config = dict(
    method='vicreg',
    activation='gelu',
    bias='all',
    patch_size=[4, 4],
    pooling='class_token',
    projector_hidden_layers=1,
    optimizer='normuon',
    muon_scale='original',
    momentum=0.95,
    grad_clip=5.0,
    warmup_steps=630,
    weight_decay=0.0,
)
Rows from block 2 of a small self-supervised image encoder, named by matrix and row number. Rows with one number belong to one neuron. Each number is 50 + 10 x the weight over its row's rms, rounded and kept within 0 to 99. All counts start at 0.
Before each neuron's rows are labels from the 100 images, of 14848, where the neuron reaches its highest value: "responds to" is what is common among them; "colour at peak" is the nearest of a few named colours to the mean colour under the peak. Only what is clearly more common there than usual is listed. The data: microscope photos of single blood and bone marrow cells. In brackets: how many of the 100.
# fc1: MLP up (model.blocks.2.mlp.fc1.weight, 1024x256), inputs 64-95
# fc2: MLP down (model.blocks.2.mlp.fc2.weight, 256x1024, transposed), outputs 64-95

responds to: cell type: segmented neutrophil (68)
colour at peak: purple (44)
fc1.29:53 44 57 51 46 57 44 58 62 48 61 38 36 46 50 68 62 54 57 42 28 38 57 61 54 44 59 61 51 48 53 30
fc2.29:46 47 50 58 62 39 52 48 49 49 43 46 52 55 42 64 59 43 35 53 47 65 51 64 51 40 56 66 58 32 32 41

responds to: cell type: erythroblast (50)
colour at peak: purple (50); blue (31)
fc1.231:53 52 45 55 43 56 52 55 43 54 50 52 40 53 59 80 52 48 49 51 45 47 30 29 46 61 50 57 38 54 38 51
fc2.231:31 55 56 36 37 45 40 40 48 70 43 61 58 61 30 46 57 51 47 51 44 56 59 69 52 45 51 45 23 35 66 45

responds to: cell type: blast (25)
colour at peak: blue (48); purple (46)
fc1.492:48 33 63 55 52 29 50 36 56 58 57 64 37 58 42 50 56 54 36 60 46 63 60 56 43 38 38 58 68 35 44 59
fc2.492:57 51 41 59 46 48 50 45 39 73 57 56 53 38 28 58 53 32 36 37 53 52 61 41 51 55 64 43 65 47 66 50

responds to: cell type: artefact (38)
colour at peak: purple (45); blue (30)
fc1.432:39 71 45 31 40 45 70 60 49 50 41 55 49 59 49 59 26 55 55 39 53 44 40 54 58 51 55 47 61 49 61 39
fc2.432:75 46 39 60 53 50 62 51 49 70 53 45 79 44 62 40 65 31 43 73 52 21 35 33 66 61 49 60 42 31 49 51

responds to: cell type: erythroblast (81)
colour at peak: pink (49)
fc1.574:57 38 43 57 47 54 48 56 48 54 61 57 41 36 42 47 71 48 60 53 37 47 44 48 68 55 41 45 41 64 48 51
fc2.574:42 62 71 40 50 49 50 50 73 50 49 62 52 57 57 48 40 35 36 43 47 47 41 50 48 54 34 45 49 62 46 48

responds to: cell type: blast (29)
colour at peak: blue (52)
fc1.111:62 51 45 59 44 47 33 52 69 57 52 59 57 52 48 37 60 33 60 51 52 45 42 54 55 56 22 59 60 38 59 54
fc2.111:50 49 38 35 56 58 42 41 48 60 57 47 41 39 61 64 36 49 41 46 67 50 43 60 51 59 48 42 41 55 37 66

responds to: cell type: promyelocyte (30)
colour at peak: purple (50); blue (41)
fc1.763:29 48 57 53 41 53 63 48 46 57 41 60 39 42 39 66 38 36 56 54 50 62 65 42 73 49 60 55 54 36 54 59
fc2.763:46 33 49 50 50 54 54 51 48 46 62 35 54 56 44 49 54 32 58 68 37 52 40 45 51 44 35 34 45 71 51 47

responds to: cell type: proerythroblast (29); cell type: promyelocyte (25)
colour at peak: purple (53); blue (44)
fc1.382:44 60 53 53 47 63 29 62 40 57 28 39 41 56 59 59 54 45 33 57 57 50 45 55 51 61 40 48 41 48 47 47
fc2.382:54 56 54 45 61 49 44 39 40 60 45 48 29 57 49 43 53 54 57 57 54 48 41 41 41 36 54 54 57 49 57 32

responds to: smear: peripheral blood (89); cell type: platelet (76)
colour at peak: pink (68)
fc1.439:56 44 44 52 34 37 50 45 38 50 50 71 44 47 64 47 71 42 37 44 37 46 48 49 63 47 62 61 57 54 36 52
fc2.439:53 49 51 39 57 50 41 32 57 48 56 47 46 63 49 55 50 50 35 56 51 48 45 44 48 38 62 50 50 51 51 57

responds to: cell type: erythroblast (34)
colour at peak: purple (49); blue (37)
fc1.552:47 59 46 60 54 34 43 67 64 57 49 55 54 39 55 52 65 45 42 35 34 52 40 48 46 57 64 38 50 32 45 48
fc2.552:34 66 41 63 54 55 55 58 49 50 45 54 42 47 55 38 29 49 58 51 41 51 43 46 58 47 43 33 46 60 65 42

responds to: cell type: segmented neutrophil (51)
colour at peak: white (51)
fc1.237:55 51 57 54 52 44 54 50 33 40 62 41 34 50 58 54 57 35 65 55 63 52 43 55 60 45 31 56 38 48 62 39
fc2.237:56 47 44 48 56 54 49 53 43 52 56 32 57 41 46 71 54 50 33 53 75 45 59 45 48 42 61 41 55 65 43 51

responds to: cell type: band neutrophil (42)
colour at peak: purple (46); blue (27)
fc1.262:35 59 79 48 61 38 66 56 51 58 65 60 68 62 49 52 42 49 71 47 43 52 38 52 48 24 52 53 60 51 51 46
fc2.262:53 64 46 45 45 55 48 48 59 52 55 48 53 52 35 60 61 47 69 55 56 56 68 42 50 66 39 48 47 29 54 40

responds to: cell type: artefact (52)
colour at peak: purple (45); blue (36)
fc1.742:41 47 40 59 71 44 53 47 45 55 61 69 42 48 56 53 43 47 52 59 56 43 43 46 58 74 42 52 42 59 41 66
fc2.742:36 55 67 43 32 43 56 62 69 39 55 46 44 39 45 57 35 65 45 59 54 51 41 61 38 49 49 65 68 63 46 46

responds to: cell type: proerythroblast (38); cell type: erythroblast (32)
colour at peak: purple (48); blue (39)
fc1.93:58 48 65 63 35 44 61 60 48 59 68 49 30 25 33 64 39 50 57 64 44 41 40 54 47 51 43 51 50 43 23 56
fc2.93:42 43 43 42 66 52 47 54 50 57 57 52 34 43 49 32 45 39 40 49 68 68 49 47 40 61 49 28 39 45 57 45

responds to: cell type: artefact (39)
colour at peak: purple (64)
fc1.675:57 54 42 77 56 46 55 44 55 52 59 60 50 52 62 28 50 53 46 59 61 49 70 51 65 66 25 38 53 52 62 52
fc2.675:59 52 52 42 37 59 46 40 59 52 55 39 50 47 45 63 56 47 44 53 53 43 57 32 49 53 56 51 69 57 54 42

responds to: cell type: blast (28)
colour at peak: purple (56)
fc1.638:57 41 44 56 43 42 51 41 58 49 46 42 70 41 44 39 59 44 51 59 54 53 35 36 44 61 48 58 48 53 59 52
fc2.638:43 40 54 42 44 50 48 47 36 57 56 41 58 75 47 63 36 52 46 46 61 43 47 68 46 42 50 57 51 44 43 44

responds to: cell type: band neutrophil (51)
colour at peak: purple (47); blue (32)
fc1.5:42 60 55 52 66 53 61 41 61 47 50 38 52 43 35 40 51 47 71 40 42 36 53 53 60 43 74 49 56 54 63 45
fc2.5:40 37 57 43 50 71 39 43 62 49 37 54 46 45 50 63 39 50 45 59 37 41 44 56 58 46 50 60 50 56 65 52

responds to: cell type: segmented neutrophil (72); cell type: band neutrophil (25)
colour at peak: purple (43)
fc1.114:68 45 50 60 41 64 48 38 49 53 63 69 58 66 52 28 52 59 65 59 46 40 48 40 53 46 46 66 60 52 52 45
fc2.114:59 69 43 58 52 53 44 61 41 44 52 35 45 47 31 49 53 47 61 49 43 49 55 59 32 43 58 50 33 63 73 33

responds to: cell type: segmented neutrophil (77); smear: peripheral blood (73)
colour at peak: white (77)
fc1.94:36 34 55 66 35 49 41 53 23 31 55 52 41 52 57 50 49 41 52 51 32 48 49 40 31 41 49 67 45 44 31 60
fc2.94:43 38 41 37 60 36 42 60 61 62 65 40 35 45 60 55 58 69 46 43 35 74 52 56 53 49 59 61 63 40 67 59

responds to: cell type: promyelocyte (43); cell type: proerythroblast (33)
colour at peak: blue (55)
fc1.465:45 53 59 61 58 40 49 40 52 57 49 37 34 30 36 46 47 69 46 54 57 54 72 32 46 52 49 54 39 40 49 48
fc2.465:31 36 42 50 44 42 44 56 53 52 61 34 37 61 34 42 59 57 61 51 56 52 40 33 31 41 54 57 61 40 41 38

responds to: cell type: proerythroblast (35); cell type: blast (26)
colour at peak: blue (65)
fc1.180:42 57 43 56 42 44 43 54 33 48 54 44 56 64 47 46 28 53 47 29 44 55 63 64 44 50 52 62 66 42 67 50
fc2.180:33 35 47 66 51 39 69 51 68 74 49 58 49 40 54 62 53 35 67 60 43 49 57 70 54 64 43 46 51 45 60 44

responds to: cell type: plasma cell (27)
colour at peak: blue (50)
fc1.441:34 54 80 40 52 43 51 49 43 53 37 48 70 35 59 55 42 42 51 40 58 43 56 49 51 34 52 53 38 50 58 55
fc2.441:57 63 44 40 47 78 48 33 32 73 61 45 65 65 53 55 34 52 41 65 38 46 59 55 63 46 32 45 59 49 48 47

responds to: cell type: erythroblast (35)
colour at peak: blue (32)
fc1.623:52 38 50 31 39 49 53 40 47 55 48 47 41 38 57 58 49 49 52 62 43 35 63 58 44 46 52 35 57 43 42 39
fc2.623:55 47 51 45 57 47 48 58 57 40 37 66 67 61 75 43 63 53 44 61 46 46 38 56 53 60 38 49 57 44 46 44

responds to: cell type: erythroblast (70)
colour at peak: purple (69)
fc1.247:50 53 31 63 56 50 54 43 32 57 55 51 30 67 47 57 59 52 44 52 41 46 65 72 37 62 39 48 55 44 38 83
fc2.247:73 57 59 43 48 56 45 56 33 63 46 45 56 67 37 43 32 49 54 41 51 70 54 48 57 50 37 62 44 41 52 53

responds to: cell type: blast (36)
colour at peak: purple (52); blue (29)
fc1.543:35 50 52 63 59 51 62 37 42 33 44 44 44 48 47 53 45 47 43 42 43 59 39 45 46 59 50 68 47 44 45 71
fc2.543:49 65 41 64 77 33 55 57 46 70 51 68 59 43 48 64 31 45 49 58 74 63 55 56 63 60 37 61 48 53 54 36

responds to: smear: peripheral blood (58); cell type: platelet (45)
colour at peak: white (47)
fc1.201:54 42 45 35 43 44 45 41 50 52 73 64 51 32 50 59 59 49 60 58 59 52 51 40 50 44 46 52 52 66 58 48
fc2.201:63 45 56 43 41 53 76 45 42 39 37 43 40 48 61 55 49 40 51 76 38 56 51 63 50 54 54 60 58 50 57 39

responds to: cell type: artefact (37); cell type: promyelocyte (25)
colour at peak: purple (72)
fc1.143:52 45 52 50 51 39 55 37 47 38 45 38 29 54 47 52 54 57 30 55 54 56 54 43 45 61 51 50 42 48 49 62
fc2.143:52 50 56 56 63 68 47 46 44 56 52 38 50 46 57 40 79 74 46 42 58 57 47 56 49 60 46 43 44 55 49 54

responds to: cell type: artefact (48)
colour at peak: blue (40)
fc1.631:41 58 60 50 53 47 37 41 44 50 69 58 58 40 68 58 52 51 54 55 70 37 48 45 34 66 63 52 48 51 41 67
fc2.631:63 57 60 47 42 49 63 55 56 37 56 38 52 37 49 51 38 43 51 59 43 58 46 64 52 48 47 58 56 62 40 56

responds to: smear: peripheral blood (79); cell type: segmented neutrophil (64)
colour at peak: pink (64)
fc1.69:40 36 48 43 26 31 57 47 60 35 49 62 44 43 47 39 48 35 57 37 34 49 49 61 61 50 40 45 61 38 32 37
fc2.69:57 69 47 51 61 56 49 37 37 67 58 56 51 53 52 53 46 67 59 43 62 66 55 46 41 58 53 55 45 61 47 75

responds to: cell type: blast (36); cell type: artefact (30)
colour at peak: purple (57)
fc1.556:50 37 24 58 52 63 53 31 38 48 45 40 49 43 47 37 51 56 68 35 53 56 46 46 43 54 31 52 37 65 51 71
fc2.556:41 56 37 56 57 43 26 47 43 53 44 42 30 68 51 52 60 65 51 60 55 41 56 42 41 45 51 32 51 44 64 41

responds to: cell type: blast (47)
colour at peak: white (44)
fc1.222:50 39 68 27 41 63 38 41 41 50 53 59 64 27 48 50 54 56 49 40 41 62 44 50 52 59 27 36 48 46 69 66
fc2.222:58 38 66 68 47 42 40 48 46 65 32 59 49 57 63 56 42 46 49 47 74 40 38 53 61 36 45 68 66 50 36 26

responds to: cell type: promyelocyte (31)
colour at peak: purple (49)
fc1.46:76 55 67 41 61 42 45 54 39 43 53 38 44 55 64 58 31 59 64 57 40 53 65 55 44 42 47 53 47 40 45 39
fc2.46:58 58 54 71 50 38 41 56 45 50 51 57 69 53 41 41 58 50 57 44 48 52 34 42 66 45 49 68 53 63 43 77

responds to: cell type: band neutrophil (26)
colour at peak: blue (34)
fc1.560:74 50 48 43 52 57 54 36 45 41 59 54 72 59 45 48 55 59 63 61 45 45 41 54 22 46 51 57 50 43 28 41
fc2.560:49 48 49 41 60 46 56 40 49 47 26 58 44 59 66 49 46 57 46 48 47 65 38 50 59 48 38 47 41 55 36 40

responds to: cell type: erythroblast (48); cell type: lymphocyte (36)
colour at peak: blue (32); black (26)
fc1.147:42 55 69 45 52 56 53 42 43 65 58 62 48 46 58 59 62 39 50 41 39 69 42 46 55 52 47 55 64 53 60 48
fc2.147:55 54 52 54 63 35 35 57 37 46 35 39 49 56 62 53 62 46 66 47 53 62 57 46 48 33 54 56 57 52 46 48

responds to: cell type: artefact (32); cell type: blast (30); cell type: promyelocyte (25)
colour at peak: purple (58)
fc1.57:46 46 31 77 58 61 39 41 48 39 64 51 54 60 62 47 54 55 61 32 46 37 53 51 43 48 45 61 60 68 51 51
fc2.57:56 58 49 54 49 59 51 57 44 63 70 58 54 42 41 25 39 62 50 54 53 54 66 58 67 48 53 38 54 30 36 56

responds to: cell type: blast (26)
colour at peak: purple (61); blue (31)
fc1.710:29 51 40 58 56 56 43 63 41 33 43 50 33 27 53 60 62 29 44 63 54 41 46 71 50 62 40 34 39 42 62 56
fc2.710:54 28 51 57 39 41 54 59 51 48 60 33 49 51 45 49 48 50 56 59 56 46 53 57 46 45 58 60 70 47 40 54

responds to: cell type: promyelocyte (32)
colour at peak: purple (48)
fc1.320:40 36 64 66 39 62 67 63 45 53 56 32 50 51 50 60 54 34 42 54 46 49 50 58 47 55 43 51 41 64 59 59
fc2.320:55 53 41 46 50 54 53 58 50 56 50 51 48 48 46 53 49 51 51 47 57 61 28 51 65 42 40 36 62 65 40 53

responds to: cell type: band neutrophil (28)
colour at peak: blue (25)
fc1.451:58 45 56 64 40 55 63 78 58 33 35 48 50 46 43 64 46 58 49 37 51 44 44 60 44 60 60 45 60 46 46 49
fc2.451:46 44 52 42 47 54 41 50 55 42 40 35 37 51 63 54 61 45 62 34 51 48 70 48 45 54 24 59 47 48 39 42

responds to: cell type: artefact (37)
colour at peak: purple (44); blue (27)
fc1.626:53 45 57 51 61 59 50 64 60 36 57 37 51 46 63 47 44 48 53 32 50 37 68 66 35 44 60 56 58 57 53 55
fc2.626:51 55 47 52 47 52 48 49 57 52 44 33 46 55 60 45 50 45 38 38 46 76 60 77 62 43 38 38 40 43 52 55

responds to: cell type: artefact (36)
colour at peak: white (52)
fc1.558:64 43 79 48 51 46 48 49 32 36 44 47 77 37 49 56 35 45 56 39 34 45 55 57 44 37 50 59 60 49 39 45
fc2.558:48 65 44 32 54 49 53 45 59 58 33 49 38 57 42 68 51 41 56 60 56 47 54 43 47 38 59 29 63 66 60 45

responds to: cell type: proerythroblast (26)
colour at peak: blue (25)
fc1.357:47 66 42 52 43 42 51 47 47 53 44 44 50 55 54 56 47 54 47 34 63 32 52 34 54 49 43 43 28 54 40 52
fc2.357:49 62 58 55 53 37 49 42 54 60 47 46 33 58 65 51 71 46 54 50 57 56 37 43 55 60 42 42 55 52 55 67

responds to: cell type: band neutrophil (27)
colour at peak: purple (62)
fc1.229:56 54 79 60 49 52 55 40 50 65 53 69 51 49 54 43 38 64 54 52 62 62 48 48 43 55 62 68 45 59 45 35
fc2.229:54 60 64 48 42 45 47 34 37 59 45 33 53 45 60 49 39 45 56 56 51 50 41 43 68 46 48 48 59 49 57 49

responds to: cell type: lymphocyte (38)
colour at peak: purple (57); blue (30)
fc1.489:74 50 38 57 39 51 47 45 48 67 60 50 53 45 53 48 50 49 50 47 39 47 32 48 49 64 38 61 47 41 42 77
fc2.489:42 53 49 63 34 39 69 45 40 50 49 55 45 65 42 48 46 55 45 27 60 59 61 67 52 30 60 50 63 43 50 49

responds to: cell type: artefact (26)
colour at peak: blue (43)
fc1.587:59 42 40 42 50 70 56 62 63 60 48 55 59 37 32 56 30 38 30 34 52 58 61 38 50 46 59 64 35 54 52 57
fc2.587:43 23 53 58 40 37 42 42 51 45 55 49 39 54 53 56 54 52 42 50 62 31 66 52 68 51 38 45 69 49 56 43

responds to: cell type: lymphocyte (40)
colour at peak: grey (62)
fc1.664:62 59 72 48 52 50 44 49 37 45 49 55 39 32 62 45 42 49 58 56 64 54 68 49 64 58 41 44 34 54 35 56
fc2.664:60 56 47 52 54 63 40 51 51 43 44 53 49 65 57 47 41 63 55 53 53 56 50 46 28 51 54 49 63 68 68 44

responds to: cell type: segmented neutrophil (91); smear: peripheral blood (59)
colour at peak: white (51)
fc1.590:64 51 55 55 43 46 58 61 52 37 42 51 41 47 56 71 40 40 53 58 55 77 57 61 51 41 48 50 49 50 58 35
fc2.590:39 56 57 53 80 53 59 55 43 49 43 55 56 46 35 22 49 55 71 48 51 32 36 55 48 42 60 68 41 46 55 57

responds to: cell type: proerythroblast (49)
colour at peak: blue (70)
fc1.610:44 75 40 57 49 41 35 41 43 64 52 37 40 35 55 45 34 43 59 47 53 44 44 59 49 48 54 49 44 50 48 52
fc2.610:42 44 38 58 66 32 42 60 57 51 45 54 58 52 36 62 56 35 75 62 60 48 46 36 52 69 53 52 46 55 60 33

responds to: cell type: artefact (31)
colour at peak: purple (46)
fc1.90:40 53 46 41 42 39 58 45 47 65 40 46 51 49 46 60 38 52 49 44 63 63 66 49 55 52 44 67 63 35 53 64
fc2.90:43 52 42 42 44 61 47 53 39 58 56 64 57 43 60 37 51 55 53 45 54 73 53 45 48 60 38 59 51 73 56 51

responds to: cell type: blast (34); cell type: artefact (25)
colour at peak: grey (47)
fc1.240:46 35 53 38 55 63 56 45 50 49 60 38 50 20 54 41 46 60 51 38 52 46 41 37 54 62 38 51 50 73 54 63
fc2.240:42 44 30 40 63 59 48 43 57 53 48 61 50 67 48 35 42 58 54 45 34 61 38 58 55 58 49 62 54 52 57 53

responds to: smear: peripheral blood (98); cell type: platelet (61)
colour at peak: pink (95)
fc1.578:46 61 54 42 52 33 60 39 60 61 53 60 38 57 41 56 41 62 72 54 51 41 38 49 37 38 56 56 66 53 35 55
fc2.578:51 68 36 55 63 47 65 32 58 55 38 41 60 57 46 43 47 45 44 48 41 68 26 36 54 56 54 61 41 50 56 53

responds to: cell type: proerythroblast (48)
colour at peak: blue (30)
fc1.569:33 53 48 58 58 40 48 57 66 65 59 36 37 24 43 69 50 50 58 69 52 45 38 49 38 45 62 55 27 53 44 52
fc2.569:61 43 40 56 62 45 47 60 53 49 61 58 43 44 24 49 49 49 58 54 54 45 56 47 49 39 64 43 46 51 61 41

responds to: cell type: segmented neutrophil (61)
colour at peak: purple (70)
fc1.369:45 55 49 62 42 59 55 48 52 45 56 50 45 52 53 31 63 42 36 58 45 44 53 41 40 50 42 55 33 58 46 42
fc2.369:52 27 57 43 50 62 51 59 54 48 45 48 63 51 66 49 44 33 49 60 52 52 44 53 45 43 42 51 61 29 30 50

responds to: cell type: erythroblast (43)
colour at peak: grey (49)
fc1.753:59 46 68 53 66 52 50 47 37 46 56 44 47 49 50 63 57 54 54 45 57 51 57 61 36 50 54 45 53 39 66 60
fc2.753:58 70 54 40 48 67 39 48 41 53 45 42 56 61 64 48 39 55 37 51 66 55 32 46 57 48 37 40 62 68 29 38

responds to: cell type: plasma cell (25)
colour at peak: blue (62)
fc1.717:45 53 46 68 56 40 58 61 32 66 45 58 56 33 47 52 52 54 27 57 54 45 56 61 56 44 62 39 31 37 59 53
fc2.717:58 55 52 46 44 51 65 65 42 65 53 47 57 50 41 38 56 34 64 41 27 71 50 58 47 55 56 49 47 32 56 50

responds to: cell type: artefact (51)
colour at peak: purple (52)
fc1.388:47 65 50 49 54 44 60 39 38 63 47 60 47 53 52 52 44 54 58 54 63 42 46 40 56 83 55 53 51 64 48 56
fc2.388:51 48 59 55 45 44 61 52 49 46 53 30 46 28 32 53 44 52 62 74 54 52 43 64 43 29 53 59 53 62 54 50

responds to: cell type: proerythroblast (50)
colour at peak: blue (56)
fc1.101:47 50 45 52 32 58 54 37 47 46 47 44 21 33 55 45 43 70 43 50 49 63 61 31 39 68 64 58 48 40 49 53
fc2.101:41 45 51 40 62 51 35 50 64 45 45 32 52 53 47 57 46 42 48 56 68 61 52 55 38 53 43 44 49 44 42 45

responds to: cell type: band neutrophil (37)
colour at peak: purple (59)
fc1.688:55 41 56 39 66 54 58 62 48 49 52 51 38 37 38 34 48 50 54 19 60 47 45 55 46 55 54 40 56 38 55 49
fc2.688:58 67 60 46 59 65 49 46 54 43 38 52 61 59 49 48 46 40 31 55 52 27 51 51 51 46 59 52 49 54 51 61

responds to: cell type: promyelocyte (26)
colour at peak: purple (44)
fc1.337:36 56 53 48 34 46 64 34 53 44 47 43 37 49 32 58 52 57 57 63 48 65 49 52 55 54 52 34 73 48 42 34
fc2.337:42 45 80 57 49 58 42 56 31 52 58 66 60 37 44 37 40 53 56 49 55 64 43 49 63 44 52 56 43 42 64 44

responds to: cell type: erythroblast (51)
colour at peak: white (49)
fc1.362:84 40 56 36 59 70 36 36 43 47 66 56 43 66 49 55 79 50 40 58 47 27 24 41 46 30 48 51 49 63 47 60
fc2.362:41 39 49 47 36 47 42 43 61 56 49 58 40 38 53 55 51 60 46 49 52 58 42 72 46 56 52 41 66 47 70 39

responds to: cell type: segmented neutrophil (91); smear: peripheral blood (80)
colour at peak: white (45)
fc1.361:31 45 55 54 49 56 41 59 55 55 49 75 40 38 48 30 62 53 52 44 27 56 48 54 41 48 58 38 42 47 42 42
fc2.361:55 42 52 39 43 55 62 71 53 60 60 43 43 42 63 62 30 42 58 52 49 54 64 58 53 43 52 50 68 49 55 56

responds to: smear: peripheral blood (57)
colour at peak: purple (77)
fc1.468:52 47 54 63 40 39 55 49 68 51 59 66 46 54 55 58 70 49 46 44 39 37 60 38 60 60 40 59 43 42 32 41
fc2.468:40 60 45 53 44 68 50 54 37 42 55 50 50 43 62 52 36 62 53 58 39 53 52 52 42 53 43 60 48 46 63 40

responds to: cell type: erythroblast (58)
colour at peak: purple (44); blue (35)
fc1.244:54 45 58 58 42 52 62 69 38 51 74 45 27 39 58 59 47 55 50 52 46 42 58 42 43 45 55 64 46 47 43 18
fc2.244:41 60 54 39 58 59 44 52 55 56 62 45 47 27 49 63 41 48 41 41 58 48 63 66 59 48 46 57 58 58 49 35

responds to: cell type: proerythroblast (31)
colour at peak: blue (44)
fc1.335:56 34 50 38 45 45 47 48 59 37 46 36 59 60 57 64 52 57 52 57 53 41 49 39 47 55 40 60 62 38 58 55
fc2.335:37 37 57 43 55 67 53 42 41 61 21 60 53 63 50 37 57 56 45 47 71 55 29 64 30 46 65 51 47 49 37 31