A small self-supervised image encoder, trained from scratch.
Model: 32-pixel images, num experts 16.
Training: normuon at rate 0.0087, 21300 steps, batches of 256.
Data: trained on microscope photos of single blood and bone marrow cells, 97085 training examples, 56.2 epochs.
Rows from block 3 of a small self-supervised image encoder, named by matrix and row number. Rows with one number within an expert belong to one neuron, the router's apart. Each number is 128 + 32 x the weight over its row's rms, rounded and kept within 0 to 255. All counts start at 0. Numbers have three digits each.
After each expert's rows are labels from the 100 images, of 14848, where the router gives the expert most weight on average: "strongest on" is what is common among them. Only what is clearly more common there than usual is listed. The data: microscope photos of single blood and bone marrow cells.
# router: router (model.blocks.3.mlp.router.weight, 16x256, trained with AdamW), inputs 192-255
# up: expert up (model.blocks.3.mlp.up, 16x64x256), inputs 192-255
# down: expert down (model.blocks.3.mlp.down, 16x256x64, transposed), outputs 192-255

# expert 15
router.15:131128162140139104143123106137081067104060100077172125176119117155151181115209128128120169133126167156087150126129064147106058136081108096112141193143126147203133097130131113176126169079190119
up.9:087124095097123111169126147119101142141131170126059100182079154112145113131121169092155140115084149070087149121132149100105107067134166105122105151112102153153177161104105171158105096067188144
down.9:140095103065153115172055122116142079107081154119101174109124132164117056192167156142119161186163150122165130081112130160106097147141124119131137145099118133097142104113178071123074147104118103
up.10:113137119062144123133104114108141190146162137074155173107134105095119114102154113193117128123069125133098102067131096195104198116106093101067078122145120151178182147147106121141117141108130139
down.10:119193126146122101128147100179155143130117063190125109081139139070110172123159135133142120117149114066119187092124107133164117189166083104102169186158080129138076105102173083112126136119170133
strongest on: cell type: artefact

# expert 1
router.1:123134074136121105096191130196120182130171160130114109107103111167113175138080144162129071064164178108149137116081200124146191104115119128140112085142100127096182116064151162103155148137147080
up.15:158112161137122082102108109108101116162120153117172132122080140124099109131115122139158140148133167204132112130115121099107132135154146165179137154118168173110113110145101129131146194093054178
down.15:106130141157095176209132136118169058101123159094188135131142120122116133096173151098114092095140136108143143083132130172105140113122135163098083081109134151055121155137105097128128156188161148
up.16:184095170076127125130123198091115105135150150136189126144105110127168117116152165179105075109138133135157144155142119124130143141169130090153110123090108140138143172121125097159167082097124106
down.16:070120163082111106081070124170208137154146114155090110130113137130150151125143106099163139141143140170088186105099179102125153124113144065117087114142171166172113086181210167124100092113109125
strongest on: cell type: artefact

# expert 7
router.7:078145132116123134197110169119092093154074105103091150136142164102108149147154162105120138218137140061125157142124118160134085134118106106121110121155103142109119097193122088151034090089107167
up.15:123130148118178093145157140199133141179132111152125104161116168119203106165137110179185161186118170091083105113149159148138111133149120121133148164142105142179102134115188089146104091134128119
down.15:134107086112187116156148155178145119081150142147161123179068107164073119176083085131146131149134114118130189081119084146117136153115175126125110120108129105150131116128134119125156069092071110
up.16:106114124129139121196113152093141143134153135142175155101103143153123023113195105072166142143164104134153175110122161127139109078125146112164146097095180143056167137141083121090101134155140140
down.16:115192174100131099080162129192121118107114118060095134118142129149126151106108115142107180126140133093120133101092132051182134063144151165142141142098058148162107125206095160120174138122173091
strongest on: cell type: erythroblast

# expert 0
router.0:128116180184126149138124179145107157129177191112084186113099161116166092111113151112175121179109147121146089150151075130129023101106145104124092107131138141114050108151128064095088075117098134
up.9:130155125119117160129167121097080064130181165081101131126092087126174144101119122168154125136106136218089128099126088074114124113122096126136115156080121087132106133136120140169155143190138128
down.9:151095140091120080128110150107120151109107117106119124127124174127099137141071108110103132156151133093151092087144179102110097130127104131103134142071089093149152186144103139090079080125093084
up.10:105121128144135143180147128129081073106176132092089097201059116084142107144200184197150126138143097135135147133129114135116148112150127139079092208107157062155128135153177146145127091029088095
down.10:223126146075133099060109074163128161109096136116138041100144152088142139115115095089136147151101044099148126116098118131110070131160102170095142138150120125132158105127139052120119198130099112
strongest on: cell type: lymphocyte

# expert 3
router.3:102156086138099094130113095149086160155143170181167128151127117114137080172093128143182130188107186122077139125129124119163160110114165142105146126123094064153146112101162158093151139125190112
up.9:116089105186103153120090110106100188131143126176076075141086101106137126121158103099129124094197119094115208068163101157118129122133050093158050121167142128156169133088149143087079125110093133
down.9:120171147079119167126127107172085143083125152164169107149086050124137105103140149144132111149088133150142156096206137167034143097176063163181120102186092118126133153165128096138140139128115122
up.10:143157162144087158107123144153098134151158089082078098099144189141132136126139150151169090171114146086135102170161141094142152132167133111105153089146080102157161171081066130110178160142173175
down.10:169089147094126115105132128186091115099134169189134156155137179157160123170110143099101096134175216127121080083130047151075108101107127071078145147103093087214141095135121130165117145161152101
strongest on: cell type: erythroblast

# expert 13
router.13:094134093077182146158098120145154038178120176118143112147140126107106127109123147120089173123100113165134127114111087138147104117177117083159139135103138177090031126182133078173113191120100121
up.0:148121110094197145106121144102098109122120146124179122172097089068171110067115109166106167154139158082197131101143115159144141096112132139116113124155085109136103107115097105124136086146136134
down.0:104125128145168121199057124141124180153121116159144141115096200127148113216088090172169145108164159100072089094074128182090108130157125146136093120116117131061136131157118143121099112171105088
up.1:172112124115154175123150078088134085082144137124108105081110152116120135159092129077172085176101110185126104082155194120096157090100076138102148059067170178162152134106121159092138119092108145
down.1:149107134206100110150180100178165153113115101096067131134197069143142139158112120130066143125135138148070086173136118115122145075189121139091099125139133101119072086148157120179072162157164148
strongest on: cell type: segmented neutrophil

# expert 10
router.10:147118140062135178153164108157148080131069126090100092115082122124132136109091114110065121230088146137134120115120177152167140131048138118082152114129171107132115092141172086163068138125106101
up.9:098161110086120130148121133163174101149101077155130104163085107143088150154159109153029099135116196111167160131142124129108098079092090109122111182142092158123127191181169158144150102113106120
down.9:115121127181067126085107126093128139138126160074156152084165133100125102122109148091072051139168101172144165112160063071141153123181112140130152093116141153163099112150129063111142136168137140
up.10:096121142171125122187110092136101095047094154145123114139117142155084075166045121134146117168148064083091113095143134105104114143122062137083103111174167147110179143169140105123079128093148040
down.10:141114070138153066095084185112104111168144098082111117179124093113092102126152156142098128176086190156179170160124107151080134168139140110107078158099128136052077190111133138172131115153174178
strongest on: cell type: artefact